From a checkpoint of a small autoregressive pixel model.
Model: 4.39M parameters, width 192, activation gelu.
Training: ademamix at rate 0.00085, 25000 steps, batches of 128.
Rows from block 3, named by matrix and row number. Rows with one number belong to one neuron. Each number is 500 + 25 x the weight over its row's rms, rounded and kept within 0 to 999. All counts start at 0. Numbers have three digits each.
# fc1: MLP up (model.blocks.3.mlp.fc1.weight, 1152x192), inputs 0-95
# fc2: MLP down (model.blocks.3.mlp.fc2.weight, 192x1152, transposed), outputs 0-95
fc1.786:478517482534530495538486519525500520526469450480458492544452507452502511483543510484506471509478502516527495534556488495504502457508513552489530512499480486522511495471526495462538515517475523553518466495509556495464485482500479506515480480524465505490467514507486494464523521481518506495
fc1.787:541509471463509527484475522476508508530513475462549502492484508468541486465525502525517534567507506529518485494476468473531482470539550504476529503520492516518504488526509478465455511512533519492458497539506473491499503456518481457494502512493520507491496500510489491530499497484505512514
fc1.788:516506523445515535492477488468500478478450509472490501491473503449465488482518543507508506488524469481587518510499516470544523514491493527509544508520470514479464537530462498470464468473517446506482487490486481496514513503522486458504498545542502494500484487475569503497527475509474525458
fc1.789:478496492452493497519522525532488517495486499476516482485496512474483502463495515506513502512519529458501504499458491511499480475516509540487512541494516518536501505502482509510474496466496519509506492421490538484476524466492501466512558528458489502520492464501514492509474556509535531499
fc1.790:496483482459479518538528517533507525487526497503495476488528533481486472489455473502495527533517446510507490488479467475494496477476502509482493509517452540460511508469570507506519500466494529497470536498502493495497499536504502440485495519430480528530545509495444488510496514480507487533
fc1.791:476460472484542519501555512533450501513542538497505487471507522541536488478504537482496514536490514488530499527535477476488505459497486526522501517485472470511529456483495499501555516487475481529483502473543520537433493490508489558494507535469504500508490520484446477498543489487523512491
fc1.792:509516491487498512462497518529478529474491486483473525521473564486483484529487447526506530544557468553544513504523475483453518482526504503535498477483530521474546468465516518483511509486494449486509475528515483522511531503496507484475529547491485518497512502460480495469507465492573490509
fc1.793:498472466497457523491526503579541487511514482489491466487470537481452506498491517497486509485510535488538516458502516468550500481505532495484527512532490494525522501503470529485525492455520498516489454471463469517507524519504489532476491531460520512504513450484506541527496492493496545519
fc1.794:467487506516515524479510507524465511536487500495498479529506522507574498497476535493485522521523486440527528507475471514482528495507490504517505509484509511507483514494467503438488495480499520489493455484485489511493520504511488492466505518541487514526458465483524530498498519462502528465
fc1.795:484475509471493522541477508499505529489485465477472494535508556486509465467526503534527459506500560522454476461495472477452513511497513494470513541472472560515512512519551498491497488459520463532497492470489500518522494498524512503503514477507484539567509503499570516540488475509526508526
fc1.796:517511492492464494456497558509522480470498511497516470506484483483520501509504458520534519516523516498493489445548505490541513481527536511528509512447545491487562518504509510500478528485451519507510518486557484516492477479489520489503480551522494514484481449479503494539503491524464515521
fc1.797:523534487450505513460502541477464511508502447485524480495499496507492477499487468547510476518509464511468492509476487525497510535530468512449511484475511539471473522492529493502490517450511530475480472511502473510560522500505479529476495495500538565522470518530534499559471564504519500538
fc1.798:546465478501512475480520593527537541535505509510532509553524478500547472485525500496492499496519509482494499493513488463479516484474489502494512507529506475495522551509533502512504495452470520522513511481533472509488459471475495507485473535532449492494513453454532499507521497490479518505
fc1.799:465493463489474561532459509497533503524509489492496491543490503510503480505493503499548528505559503456528494474468455516498510460524502537474490492475476478520557454458531471427544523492496478480454468472490514516488517507479521518501527501510517496521448515515511500515459520509472486542
fc1.800:503513462471492533499455527459483508483509532482529518515554478509512456465495499548500493503508473464523474474528520495508475472537469524493519520458483534529494461503560523501462471439470481502479492525525467510520499529467515537516501497498474488549463500508493485518495486525485532468
fc1.801:499514484493534516509460532504507497481483527509527462532475483533508471488485510566472540498506503463527466482498509505529516485499478527534531522500437507486527481454550532480482513524500488505520517465526457495489474449435543506506496525484475491505460518504476486551460481473489512501
fc1.802:483470488502521475501544487480555582526481508509460487534508498507446513482518507540532509478526488458506461522497494504522538475507506493531521476490488521471504480487488491478556478514506454498515498493506478531487469466483449488456527522490503482537489498571483494499498512478500498529
fc1.803:530486455508565515484502554487478452505505474508481474519422578505497488486491471493489531499518541474516513536518494495545501455496503520454467495479481491539500502493521513484486541532502499502506505516512472467489525483523477502516532501553499483499507503538521514476484512484498524484
fc1.804:511474525510532520452462498465544525529489508524496508537533516508481501487519495511511566514541475543507506495469462457490528492485486485474490520489465516488481505514523493530524486528512475501521494484485455543492482493540450490492495501497513471473501502520509506563530481544523529512
fc1.805:476473487486485478470513480479472460469513479492518498499499543509496479467449494530498461514493475519494476550504466493492525504498528501518515519481498490502532539494507526474483488481489550495517465501509525520468527544464465508507468470497492540482506472480531463535506504497580525476
fc1.806:521517508464482514520506550485496473443468522465521502527582493537504445488521503529501538512481519488494480484503486531517488543528492513487519508441515514511528506479562507518501489480512467464500498515487487547497536522468504487501490497490511518501505470509533509520488477508480504518
fc1.807:468485478553529501491500495536524498509517466494501494540510503479491505524519486542498509472497514469542494478464491497486512482531486473483465477512506530495524462491532508478491509472465532535467507488522504555539492474484497441486492494538510481474483471511485528534529496458479526552
fc1.808:511501443474511538514533533501514508475524474492482482521497453507494514472492496510509530553572487442474522498497494500517506466459540520466490484509522448512516497473525486509501493482513489518499500528500501514459529526457493511521484538452534494494518527478490528508557498496479528462
fc1.809:519529471495509512474513494510476506498510485462520557553498515529512499479497496512474511523500489492546447480477545509494503508499484464490500504462487478515542491535487455493551500482504523482507491491490452516501512482544465477509502463477502539493477501516491442503477501488476493500
fc1.810:534524486478502509471478507501492503524488530485471491480480494509558481486498524498526521518503479500515518529454493499506559509502500516481515528510482530552506506463497491519488485484509481494524458543494442541506564491515474508498516488504527551502499473502541535495468542491457546496
fc1.811:551454505508490479440543486528537494527474480483526463504501485524515496515529481492529482524593485506542516509462498477487527502506510489494483530511497486487515450515527507491583546506533475501546505468536503502450500500517489495507506524459496528473498472502458503483516462445540517485
fc1.812:516471457485506523521510500532491549466489516488509484538540515516551504498543504482514531457522517521531489471456521479479540497480525477492512507500521484528541507479528499503539502506515472506478484508466510474546485482504443455490514501530496502493493465529470518499500509490515487496
fc1.813:528473522485519534517493500456543511492512479482543461527487533517485507484486435515501505517519522490514508502488496471514453498547535527488470514515483509536538534433520508494522478546482484496526488514486454479469542486471483473470469506500504485489512470487516530504539471505455501477
fc1.814:510487473486486523490477484476496512474499513465548493471500495487477443462495499487531507502550539482497487469521502503467553474470504559536525576477504481480501487530511520461529491479451503454542525487492506512498507513468489523518502506508479542484475489482486541541497488481490520462
fc1.815:503534513476502487466520508535493492492498439478510518506467502491550471484568484486518523542474494498505529505537488522467526506469466515488537487489475480502480534463510480467529518467510470509498482493501492497463524499486493514455518524543490524495470471475494509486483495501471524489
fc1.816:482481496530524492527537499519523467555484487487490494463465489537547494467529452488517553523520482520506502500503484492538543486470470546469509536483460477477515530458502495475503514502461475473500497519467504478533496476513518519530491472525494482501521486491521537502467511510498505466
fc1.817:498512488499529522465471526493527464478478477472461459515464512498473500494502520496539482489507518492490488508472491489502503454499516492535521507484438522497506557466472506501516544437519492474491484451483534482513524482447456494498516543487510466518515470457519483512470509493485508521
fc1.818:455498484529496532493527465482496528522475521461532487486500526499516491459486512501516478509540550538503450487521506480498501501496546515489518497466450502502480451428476475522529482499541498486533494455494512488492500489497452509521496480483524479526516470539480575492477504486494551504
fc1.819:535494475542507551478509472520449565523516526490524516491522481475485480473505479580514515499526473490485499497482501520534439475469506509499489517494473514488477508516495499475535531482517549469497505485540519500486515504506490536510531515498467487517527472539533508499447497486505491499
fc1.820:456467496525492498515492502506524550537500520480513494492493540508507475513487537515524540499502506463509494477491480474497549476496533513527536525504479466490511514469494494506460465525458523530459461529480488494498499494506498512486463522458512494503450486468481485490466515516469519521
fc1.821:520484466503504532490506551501482549500477507500523445479499539468514480464534503517494526514520511509532501453535507533541535503497495495478502470477466495504549503511475518482485515517500478489514501527528499532490514516503478471459509536470522518511497491525499462526504487477553512509
fc1.822:524521498476517512515517505514480480468497504481517473546493536535531475501493484488491518481470475477509498507500479498483481500539480487481462489538502492516493476515505469467476519450474465524533472464520534512535475456470481531507522505471463509523546476494515507507501478549501525496
fc1.823:476473437524523543482446546518490526525466476520491471530503522529463499483475471539521510482516568498494467503487433497476484486541493505479497521524527507482491491514531532510467483515573478496547512518463503480529487514503463473510507491514485477507517481465550488498505473490509506508
fc1.824:479492464536517537497468503558526500522518486471491507532530512562517504458545493484530505488523501496545506529479482476487473458530487548535518512447482498510539510514486545516534538519499504498498501528517515499521497504492494508476514464529493563491516459466488481478486450524496503476
fc1.825:497504499539499481493528494512497483467468520492489477546475491459497503476507499519514500497544476526502499527487481525504512509530506564498506515544505505512512499518471537472498509515518530484510491509514508481516509493488466486500496549480463489546523470485471547521536466463518499464
fc1.826:520511478486497503454508507545508522530492540504451454496544514501498496497489483521511489520541535492478503446494491502501493459526530493526522517531481495464481510476475518460505469512462529518514492514480466533507486473457483486488468521466540498501511504496488511523545467446481526518
fc1.827:505480470513474551451463500497536480545483455506449506491499511463531501488466509536524486528519504516526442494465508461531486472492475470478473510520491525497493495508513487506505485500528517532457498540525516479476478520520462502500496551486469498480492419488529510500541489494480508524
fc1.828:460464474488524504493475503496522547497454489493525496501513535468505478457546442507514536498532494482493519465504485514449503491544504526485504501471512511474501486468510500505500514499506483496532473508460544525510493525515480494486512481475517470508490542512455522516532481484505519518
fc1.829:505488464485532532510515535495473501534503479483496482464533530501481493491531519545502499533504501505563506459496471503515519496501473455489505526477559515498485508531489507510500510446529507471481499445506467519559492514536494471492519548484558458497495484514500475542467537507462520489
fc1.830:526528465519505530502493479487520482509494502463468527530488501496488489486514498507534498506521517495504493491498492470499516499517491523490514510516485461541492543534456486481527475443551542519535535408480495476509495499482479485477499513499505521545492495460487513517451552517527509532
fc1.831:525520497489506510481448498497529491492465490501475518529504531530502470498482469507514467503496459498490484477525503472492575488445494506529502521492519494543491461464549519474515457503515488515517492528484442523505498464487490488452542464456484561492483499477521509507539526472551526489
fc1.832:488514457518472530468531507512558513497499486510498512516519503529542497491454469496501529493556512497513517512488507497485519511479504511498553521502541488526517504496474537461468484491458525525503517500486518463493494501494447511435492498532502556518459521473473498505497523507519525526
fc1.833:523523458514520530514512495488492492520476519523463498502506507471525476504514478530496555509534506485528494528485488499531517426511519517483479538508477540495534505466469514506463482511443501500467482501454509500516502468438462556489458547463480505510478489520510478544495467506524509510
fc1.834:489524458481498499523488509542490514507512524486461529516526478486474477478490518469509505479501497534503477482460468556532508485490503474494452490564518478504533511486490481499540442489527521474490518488493500548500494465498476526449542540465518484458505425477529507497493510489500526496
fc1.835:518492478514504492529472518530468499527463502471503509474487523529516487500538485488508513503571528494540494484505502522484512483492448504463463507526496468500485500511477526462506505507486494458511506499559513482475472532499500520482527482531505494474512494534469507500439500456492474563
fc1.836:509511497500533470565479509493514490456503500464521507477542513513517487523526482503493533503517523496505473484489507484493452492529489517479542523433502482501514500465531528473511509500461518477459502524549470498512526477513486545505489528513479511514427440563498534481494489513502491511
fc1.837:475449474530497509507549514518497542546486465498510529506465512470502515474496494506498528511567511489521482493472456510516468492506461523514484527564486498493473478488455469513524541474464534507501489473472499522446537498465508477458487492540474504515488502473495496486496510510508542491
fc1.838:536496482458498501478535514496510548481499524485457522504514493519488486500521483532478479511507476462486511481516523496520481505472550484475513495519502446494501504467510482476536529477478459508529477496503514529532475446521525494486516527494559563498499472551514515550496519484477525554
fc1.839:487495507444508469473522483506531489475470464499508509477532553506553481488492488501515494571518467511498523444511484519499465517516540458498486480486473469519527515464534436515476499481503494513449501503494510548497513490462477500418496491484555498485507500487558489535493494459516529507
fc1.840:488499486474494488498511526471477537508481505492516492518485568506538496506485495500516498522507508512505486493522420478528445480487481488473489517475488454486469536478524496533525491482535480559493501508475514466545487501509499502502499507544526487504491498526511521531501491493500558491
fc1.841:463498497517558514490514508545503518564490461484524492547503509477510505427538467548514471546506481477516473466503526474508545469467493467490523516488482492506519483525493502482490508483482527537494529517500446528515499481500468527443516520512485496522483481530505481502493511495488544533
fc1.842:500488491506529538503530525506544507487473498474519482462531507516517478465473515491506482521526515496515530485471499485446514455501469541550515557466487445488474505492491513454485510502507514546493462501516459502489502464495523448508495541529472512496481490513499502487477449521491511468
fc1.843:519462509490476478464485504469523531498511465494459461533489525485513493459501470491499502503510504507521448515433520446469521514473517515529534529537506494580503495474481495480508487506475491489538478546482496550547479501516506513489492464509538524484480528497535478542475473452523492503
fc1.844:509455467487536531482544519522519500505453526496473456528435491514471500505484491450499507501528560429531501510499504563525479486513512473501520476501515485482489509503473544465466484480503510495516494517502488505489519496493505466510521532453542541496525491510494501513473465491503500511
fc1.845:502510488538514487484521518493511515507484471474475529557475548547519477507541528555510483482495482515505467489517469493515494481540473471516493466481465502505515481496457477500513512486499505506433480508455483534512473500553518516482492534513502493513507501521535497515515482487526461514
fc1.846:504498497483514473480488539551510558510493466489496541487487491530484472526488501516500491474491535473504503496486514488512505481511477549522524515530490499450519502488472524457549472507530461502520484506496441504453511464521482511501479544507499512468508487447503523504542466492483498508
fc1.847:516517459465526475493473514497531510522506523451484536486516484518515482489507478519521522522483468485496464527522472511520520524492518494504478520470497575502534482509548557519474505411514533478491521487514506527486507492495469493503420561524512494495537483548551471525524514498475505497
fc1.848:507458476465472554517510499519501572529524462485493487538509510502552502506497515481561522538492469479503522485477481488488483487495501487474515484522488489505505547487480502462482477497494478494490473521459505541498464491550506456432499525517521532499499491539492501501527521481550496504
fc1.849:538517487502495502494480573509493507530449531493498495497485517511549502488500512497499495517527510493540509482475479474486498506506532508511490494491534445500525458534526528492464512510512529530474485506508465510469516517495495493460491526513479517513465480507493469489463469492495503480
fc1.850:537511468488482522485470504502511524504490491466528471510517461476511485460475507513514511515538529508510492482481489470495527505510546488454541495470462511472484498499522491492541479487500504521518499466462509525538503492509457469469471498489544470481495480483500498522555552514550525492
fc1.851:542506518526494509510517504489485543538530506474504481503527506476535474465557491544543514463494503496489482459500495521524517547470518481488509537492493502523512477495493543480497527482500471477474507499509441511485485480502476558486458517504470539539536498537510514515477449457494502554
fc1.852:506477483517549504505483522539514472532495518508505504531486480525526488515542499482502540531526483520537500509487511462453518521470463519523505496536489527479518481499537493499462504484487501550503489473484517515496482503488477484465487511488507501498515447474446450527456534501468503508
fc1.853:498465496488530506491501550501515516530483484465527534470457502473467454459457456494517495553569447484506517530514551518468456489484505477495513492472491511480519472487487529501516484496461512528512509475482476516512544519533491528523510498498492547501501475533506455524462530497498523470
fc2.786:498486495505491503461524503571490502470501517515509503454508510499413511498499501480493484446498508505494478519491502484508498488495517497513481504496504514492517494515530523482482551476533505489537475515485480484513513516464499518573499516509523513475485472490497507413475497537501479505
fc2.787:487486511504464494481501471503497503502480498528485506520464495486539523492504519501507503495502482531472502500501497508491492524507494507522517498500515497502492507496522476498502505513498514517498509482516498513486467495497490486520513504514486496514506476515494505524499480500495475512
fc2.788:452481480517495483501475498487467487495525496512521515548533489520541474516501503506462522456497508490470505457515482497501510533500515520525499501508488496479518491494535497502489503508465501478476495487509493499498489533496485527499475487497488482494527484471507503498516513508500521510
fc2.789:530500523478488503508506500504508506500496509463513499433489496532469506487494500482492495514459518515514554489516500498521477500512516496502490515480509526501510498526424505485495489511493470487508528495500498514519508469501515536439502512516519512500491502489500492403483482502494520486
fc2.790:493523515481488484511529524474516496489506485500500496533517451493487515458463477476458512526482524455489488495497516483493491474487467468516485529513516500522496499533501510539521485526535496489509487485466504522498488506493482503578503540495507499499481485513525518364519510483483493486
fc2.791:496499516481496499496515483514503494500520501495477493464499492500436503502517486496489493510477481502500506498494492508507490508488541492493486505495498514492502485496483531512512502501503499514494503486496495497505501495530505501465516509505521498478499503487502514467486495497497478507
fc2.792:490508475485500519506496512470518511498514470482513506594506493485593482479487511520526491522503509499489519468498509490516500509492490523509484516477504470502505507505530507496502506510472496516499486483499481502506472494503511519458501495504479497495518489472507491581508490500505498529
fc2.793:528517459557512501461525506474515472530476508480479484433518475523480522504511469495464495465480474525469513453489500495539500488501469535466526464504484517509496450526492527490529491494514530506499523507497503504516510457516475519532496489511494455496499512464531475519547509533445464546
fc2.794:505525504492529523530493515552482498463496521510489490443520502498528481479463507495471514501499459492517496509510502495494505502470452489508494511549486522466504500486485487524515533512538503487509529495510472499493514486513486519497469498505495514467514469495514491409494506525501519494
fc2.795:501499498513526491516517509513513489485520450498501488502477492505469501509508485514468509465515479500484479509499509476495531530491454482526482502531515493519517552494512460547492527528532509532488499509492484500512517497492496515472474521507509497467502494516479510400513479516511486487
fc2.796:469544474509530505491516496504478488480491495508453518538526505482492507455489492478479478499487502526487516476485503512522488514535495471471460518506519502506456529504486513522519476480586507466470512464517500507480548505541480492513477491480519513483505513489499460429499529502480520505
fc2.797:515509503502501518493503482516475489469487502515530505491497519502499518522505538492496516478479482503499492507483493508491496508479538512487484500516500496497502501508495490531499526502522517495484492477505521524486509498513487493654494490478477502485487492516511497413495507518511483501
fc2.798:474508518491487505497492471496490485485504482515490491503480502491504510497480531511488514476511497490511485499459472523519496510513505492522511480504498495502511505502461486512521489490509510503492512484539504514487486514499515529520501486513491514489509510505501482490490502503491476494
fc2.799:496521480502527519519509489538492493510504495483506500405503481501424475478489505498462487481502497520505519497500509499494495505491510491483492504491501504503482522491444490512515515510488485479494488514507515491485531516504507492585481522488507502481502503491497492405506536480513493496
fc2.800:512488489505529489501523504503508482496479488488514504485497494515498484508492475487473518489515471521489497527503493493514498522533514510508516487509473521520497525497507507484486487492504514497481475494498524513500464513476492486533495513539490513472537500506513504491488487487494523513
fc2.801:496495507494498496500505502484501498508499504506501499482504494499500514501500500499498501498496501506500503501501499502500500505500530489493499505502499499497500500500493501502501499498482500502500498498500499506502497503503504504485499497499511499497497506504501501536499507504498496498
fc2.802:489489484496496499485502525517494511509485505486510504534502499476531462520492514520524499524490514516488491466497488474512489509468527502516465499510501456500494481522529510494469517516504493488499505520503483505513489479493471503506483500516517511503496519489496493584493509494514517491
fc2.803:508502481482508478505501502529491465526499502477513461507520509504454467511515480496523478463494487512501520524514505474491518456501500508499504485530440507486486517504478487511513499481504485510478521453497523514509485490463469497452475485502521514507506511489520505483489514529525496501
fc2.804:495497497498502499508488495502498493490508503496497506482488508491490542515486502483481504489487507494496498504502501498503497495506520501496508507507494493507502502499456494497492511494504495498509506506497511505507485496503489479497496489505504497499509510488505512445498508477495499505
fc2.805:486499511502510497494493498506495511484497502490491508475468484528537479496488495514503486527537509505499506519462496469498514473503489489506490507510514490503500507476504487523492472518561526473497463513490518486483514493503553509443508487502504501488470495500499505526506529510507485473
fc2.806:497505517471493485519508485500495499511485494499507477484502495498469494499501489497485511480500505502495504528495526513528500518506611504494487512492502504509486493485450509521509504489498494488490517509495504476494503499485489509599522498493528511497509533494494495452482529496512505497
fc2.807:505485498492486511513514490493509488516511504490501505453504491489474530501495508492508522483502508502488484486500512476523519515516547476506508479501508510503486499513448497500485494481486495508492492496509492506514509516507500521456503505496501515510495521487514503465496503530498507498
fc2.808:504497498493493499498504499494488495504499499499494493474496500501450507500496502498473498492501496493504497496505498499494511504496555496504499502502504499501501502502490497506489496502475498499494504503498503503502495499502504500523494494492514500494495496497502503464497503504503490509
fc2.809:523494475503494495506517499512493487496500481498481473441494493500498493503507502523494499519486512513507514497514493499479531487502493498501525525507504489509498519515576490492498481490498511496491497523537498524533486474497520478510498474496514485486527485475498539361485485510506496496
fc2.810:482497478496507494501510500486499482481506497510486502526493502514495525512498487499473509458497515489488495506493504497491513484511566507500490501495505500494518486501462497510487504499492499510496507493503504526502503507506508506516500519505496494504491514503514499548502487494510499477
fc2.811:489491522516503494481513534532508500489489510494493511471511511471492538486490489541481478458491490509499482487508521534535469521489523464509490498506481518499487505493449497513482486500511459483466493494494560519506501484478482497530495471519484500532516501505483492345521539523520484516
fc2.812:517497510501514490520497506486502492487479490506517516424501508485449520523555476474506491456464480492502534510511491510536527471529544512475482466487466517506511492490527471516497522465472510503467488512518484509515518495505489521601508490483500535512493491512506513440487499505496531518
fc2.813:496496488497491488503504501482485491497499499517503496503511502500527517495509504520521489509490513482508488489507518499505487500508504491502496504482515505485515497504487494497489517477489508513484507489486484512503500498498493504482502483480511499494504504507497486531490496479512501503
fc2.814:507485464498485495483483493483510469488509498512517486506513466472446500521492515513491505494471523504463475487533486488484513495511502520518511517529500500487505509516464497431503482501510493538515468485510475481516493504550505549554509502516489496519512494493532527564512479497482505483
fc2.815:506484491513501502494515516529490493497471483485508502485522518496479498493492506467474518468495491514512506520465504508492490491499511496491511523469497491515515505465412510494475520489491501477493478501496544503485489516515493478571476509501505502483518517486499521499497519508489513508
fc2.816:498504482498504499495503498497502500492507508499497516522508498502501488490509494493533495495504497502507502497499498504506507503504460510488510501497505502509498495502505496504498502507515506505496491494485500492491524498496495503478498499497506505504493501506503506552503495493502497491
fc2.817:498499532493490493481515498501497495494485518503512505432515500480565510499490501496480497538503511485492480538498502504511494510494519485512510503494516496489510499504481490499489479507446527503492495491502507512477481487490506495485507505527512505489490497506501509504535476519509542495
fc2.818:512493486498518542485476495533490490480503536472509509398510490503482498498491513504465484445484536512527496504496483476508480483511537489502499486495525502506490498519536483516542492517544515479503493522501498518504520503494501498610531530507487485508512516508501502419522435530495498501
fc2.819:488521518502461486496516501490488483478471493530493492461501481502461478499501512500482506483493493529492486480505488497508529504506549476488513478494508498480502480503510495497499492479501509494493486501494507487501520506521512508503508512526502499508502523497515507439506503506505493496
fc2.820:503508498533508510511502510546515491501510512451522514405475494487455498480510502477464493474506505506520493498487481515491522522524534506495511500512505523508465496524401520503502505519552528488499507497512493497505504498489483517596516504515480501477500511498499503306478492506508478493
fc2.821:509501504488489492480498496497495486502507500497497512530508495493571477489502504513550499548510503501502499497499499504502500515501447489497492478498489511497507502504574482516500512504526496486497505504495504506493513503492503511408509500491511495488510503505507503588502507504502500510
fc2.822:489503492496492488513502512486480502490481509490507496469516516497468508495488492499487510491525486524484521501495493490484514532500552498511504515479491495492478498517488513503488493499458485520503494503501506520505511475497513490553501498531511493492498499500495518449484533507496492513
fc2.823:543550505463526529483532533493537481472550467509467501435505472512478489460467510518463463565481483502494476497512519501520473515498499498509477513480495498501485501522486507557489523474479492514497486521493495463489521486467497492511484517481512536486531488533513515512467528515517541484
fc2.824:484501519528503513498499508548509533515495501499507470503512522521497493508460511514432531470477509498495549478491499498498504500499548501481518494503500496502497521486506532501504480514515499496505513515517491520498472507500493480539489514504501502508499521481483525329489496480496496492
fc2.825:506486508523518487499502486479511502488493496508515495506504528484519547509498498523455493488490512522506495481506508499498488490495469530522501493513514520488474510534523482503502531502500489494500530496535511504525495492480513500579484500502474491474515480480486490472504505507491512507
fc2.826:498481505508505499514497497514504494493521505467494533488510470499484482509494479494475512476505497506487479514509501472479468508502487523508506524507514506508499507519450515495494462480523491504506511511513528511508519511470495515504530517493522527513526502474487528554495500506490511520
fc2.827:511488506502516490509500493496486502494474517489511506450506504504528518497505499493505494481516507499498492510503499492504486503508490506496487495496485483496529507504483509485496509509478496492493503500504507495505504496509487497521501495497498512493502509486485488485502489505491483486
fc2.828:515497498487506492501502501498503506499500502508502506458496476495455509496498502502475503489497500505505509505500502499503499511502512497506505509500492492509495502495484508506496501501482504505509501497500504504507498490494486491512504503495505497501492502503504495473495501488501492502
fc2.829:498499500495495492506494497493507522514494514507512516526477485504541515494521501517519525492511499497483485504503506500503510506494479487505481503486484489510498512496533495491516526506483504478501492508490481494501494520492497505466480484495494488497495485497511502615487508498503517499
fc2.830:496503480450504492500505514493498509485493512505518500523500488513588451472484510496532503561498504524497470501503518506506495502487495494497485505513518503501509512479492497510496484510472496493499503510501503497502513503502478508423473507482526480487508515489517494686490489484510517505
fc2.831:504489523478485493467488494474505483521495529493488506472529519486500484479515510501565488543522515498503482477492500496506495459563491468515508500521491500514488481465528499489527503514532476486512490503512482509494505540484495490492497471503522511495529501525483501669496513528500515436
fc2.832:517494521498516542514498463462506475477515485527502499538493502516567546515490493475554496416520480526482479532491480477495482517538477486496504452493500513458481525530490492490501536524477543500483496486486478494522510500531499523491502529494504469484517497494477508539513539487476472453
fc2.833:499489503483490494489506498507494508490496490512490485496501500495509528497501506507500494469506496498505510496496492502498500503496555505499498500487494494500502490506493502499518507488494488509495505502509507501508492498494497504483495499503502502499495503490485498566498497505484488512
fc2.834:504499494500509495496507496502496495502491502503506491493501494496489498491501487496497510489492487499504501505481495497501493493489504493508504499501492490509496508509464496501498503513489495505505499506503503497482506512499499502495506486499507509500484498509503499527497499492496502505
fc2.835:499509456458542499487464480515528508484495509507478512488537492494560527510481527488562497527508489488501480494500537498536463506476472506504492493500495481490476505482517506510517524491517502521478500481479490466504519516502506540354521505491500506501471522492513464581520508550529499498
fc2.836:518503507482495506494509487514484516519500497478483495496520518490462463484494509506510500518518497489512513499494488493508503510481492486513517510499497517487500497501490482485525505521523495487520470481511521503494502512471479492455492518498520495514512512512504489442489516503495478498
fc2.837:481504493514491509500524485495495503491517473504489482466492485489439557513497501497411496419479492496491495506500493490500503518517551510495505492492492511496506496491468519498502503515504507482507500491504497495515489517518519490655497486502502482506520507506486509302509510494495493517
fc2.838:500484511482493492517495493487490501506501480504509492495500492513494502506503494497494503484502509502498505506500493483516507497494549498512494481500494503499494485493524510486494502500490484485487503496502508497491493510506504505536490481505504476509511506500496498558503490503511491495
fc2.839:500501512498505479477477475521491524527498498528500513466502498486537485500492494503529524520492483493475484508499493490473474484504451527515507489485526524486489475505560504500493498462518511500535512487491545476480503521503555501462494488457457509513497515482456505466520467540473514528
fc2.840:502496500506516493491513487491497500514505484498494522480514512484446511493500502491467517485497524511502508494520491482512507513507481512493497497504494508500499486487435505499497515490475497497489488491518495486491489499505501504463524501524479495511486502493503492466491506496506488494
fc2.841:474527469525504518502500498508501510474500517493492498486503502500461522498492497477474518422500494494506496496510498503486497503503474509512493506495527490508493494490501491504511526499538520502523499467493509500506503494517501503572498515489485507488522478488500514398521491486509501502
fc2.842:492510506510494501507499488510502484492493490505494496512490519494522483495513486491545501532508494500484492510501494521508486492490477507484497493509500504499502509477525500484494500513516511485493494507500493500514499484493508517536500512500496509504500518526492491496507497498513496491
fc2.843:516515499517491540526517514474553509522518497479527507476504493555496504512503472512469480525483470507478518480525520539493483502511519494485495486461512502475511514503535500500517496531512498496488466496499501521488507497541513469525514462503501471473526520485445500421488517496484495460
fc2.844:513501496518492522504478498518490495489499494491500517520487479486491516499488494507471498486507510516490502499500497480479498501489474514493504495501507511499519523516517498497503511504534499488510499518503502514475496497495511494558492499513495482479493511505489500392497499510487487502
fc2.845:494473506484501479522495513478488492511493501506494497491509503498540504498504489497499489506504494497493506518505491502499481510509567493486496495498509499496499502510532506496497505503471497503486481505489503498509499488493514505458490495515521489502481514493482506500501506499498503496
fc2.846:522505473507510516500502478514520492513513484491497543406482492464499487496496510466517513528514522499511479484514506469478486495513513488543522504499494485521456461489490513518500507531547521496507534497523497513541523492498492481462503491513497489484479533491520511459499478513499529496
fc2.847:490516502468492503522506522437504498511498482507519494535516515500549476490513523489535498514508492497493505508491490511517495511502493505521484491501475499493474480500516507508486485510432482477461507502508514519513491507524495490432510469480536501500499507491515502683517493518516475505
fc2.848:483504522509497497491525492503483494493499517504490511481489482509452516485502503499483495500499492504501505497515494495484482508500534481486493494511476501490495505484474501529507513506497487508492493507510491503502504499504497506515511487506511502509488506485503503356492519499506495503
fc2.849:513511527515509512492494472523497479503513497505497448518509506513535488491475530492511493475505461493483476531495502519512510502514492497480497496479493526471480496522470505518475499499507511534515490522504475495489486490514511513471500497479495495488533490500487483430477490516504482496
fc2.850:503472478460493513511474504516532505483493537510509489556521538492558494497505506516522485542512449522479497489490498491486490492479462486499510492515477474500469509516540471486492524518539512465511503475489477504520510512490491486475528496480489507495483481512492482678498473512471520469
fc2.851:506491515527502513505484480517512487514482486493497491451518507490424528512496473510487482457506495501527514491499534471495506510507559517502508481525490503479515511493446500517488502485543528496491498463530499495487492515487484497567511524497493497528498511493506488338504490507502509463
fc2.852:519502497491493488502497505522499501504499508502505511519478506511516534494510472486526498555483498507484472537502496492542509467491419495515507499443507503502522502513519486493474517483494485510498498466505492507489477499503501490463521510491473499492496527500509489566546490480495487495
fc2.853:515515518509496493505551503512498480524476514515478488440522502517466493489505505464480523462485510498501497488463488499523512482513579502488492516492466502503503489488488494503500507498483526516499473502501482513484491481498499486586503509497519502511485503497499503355494491505503489513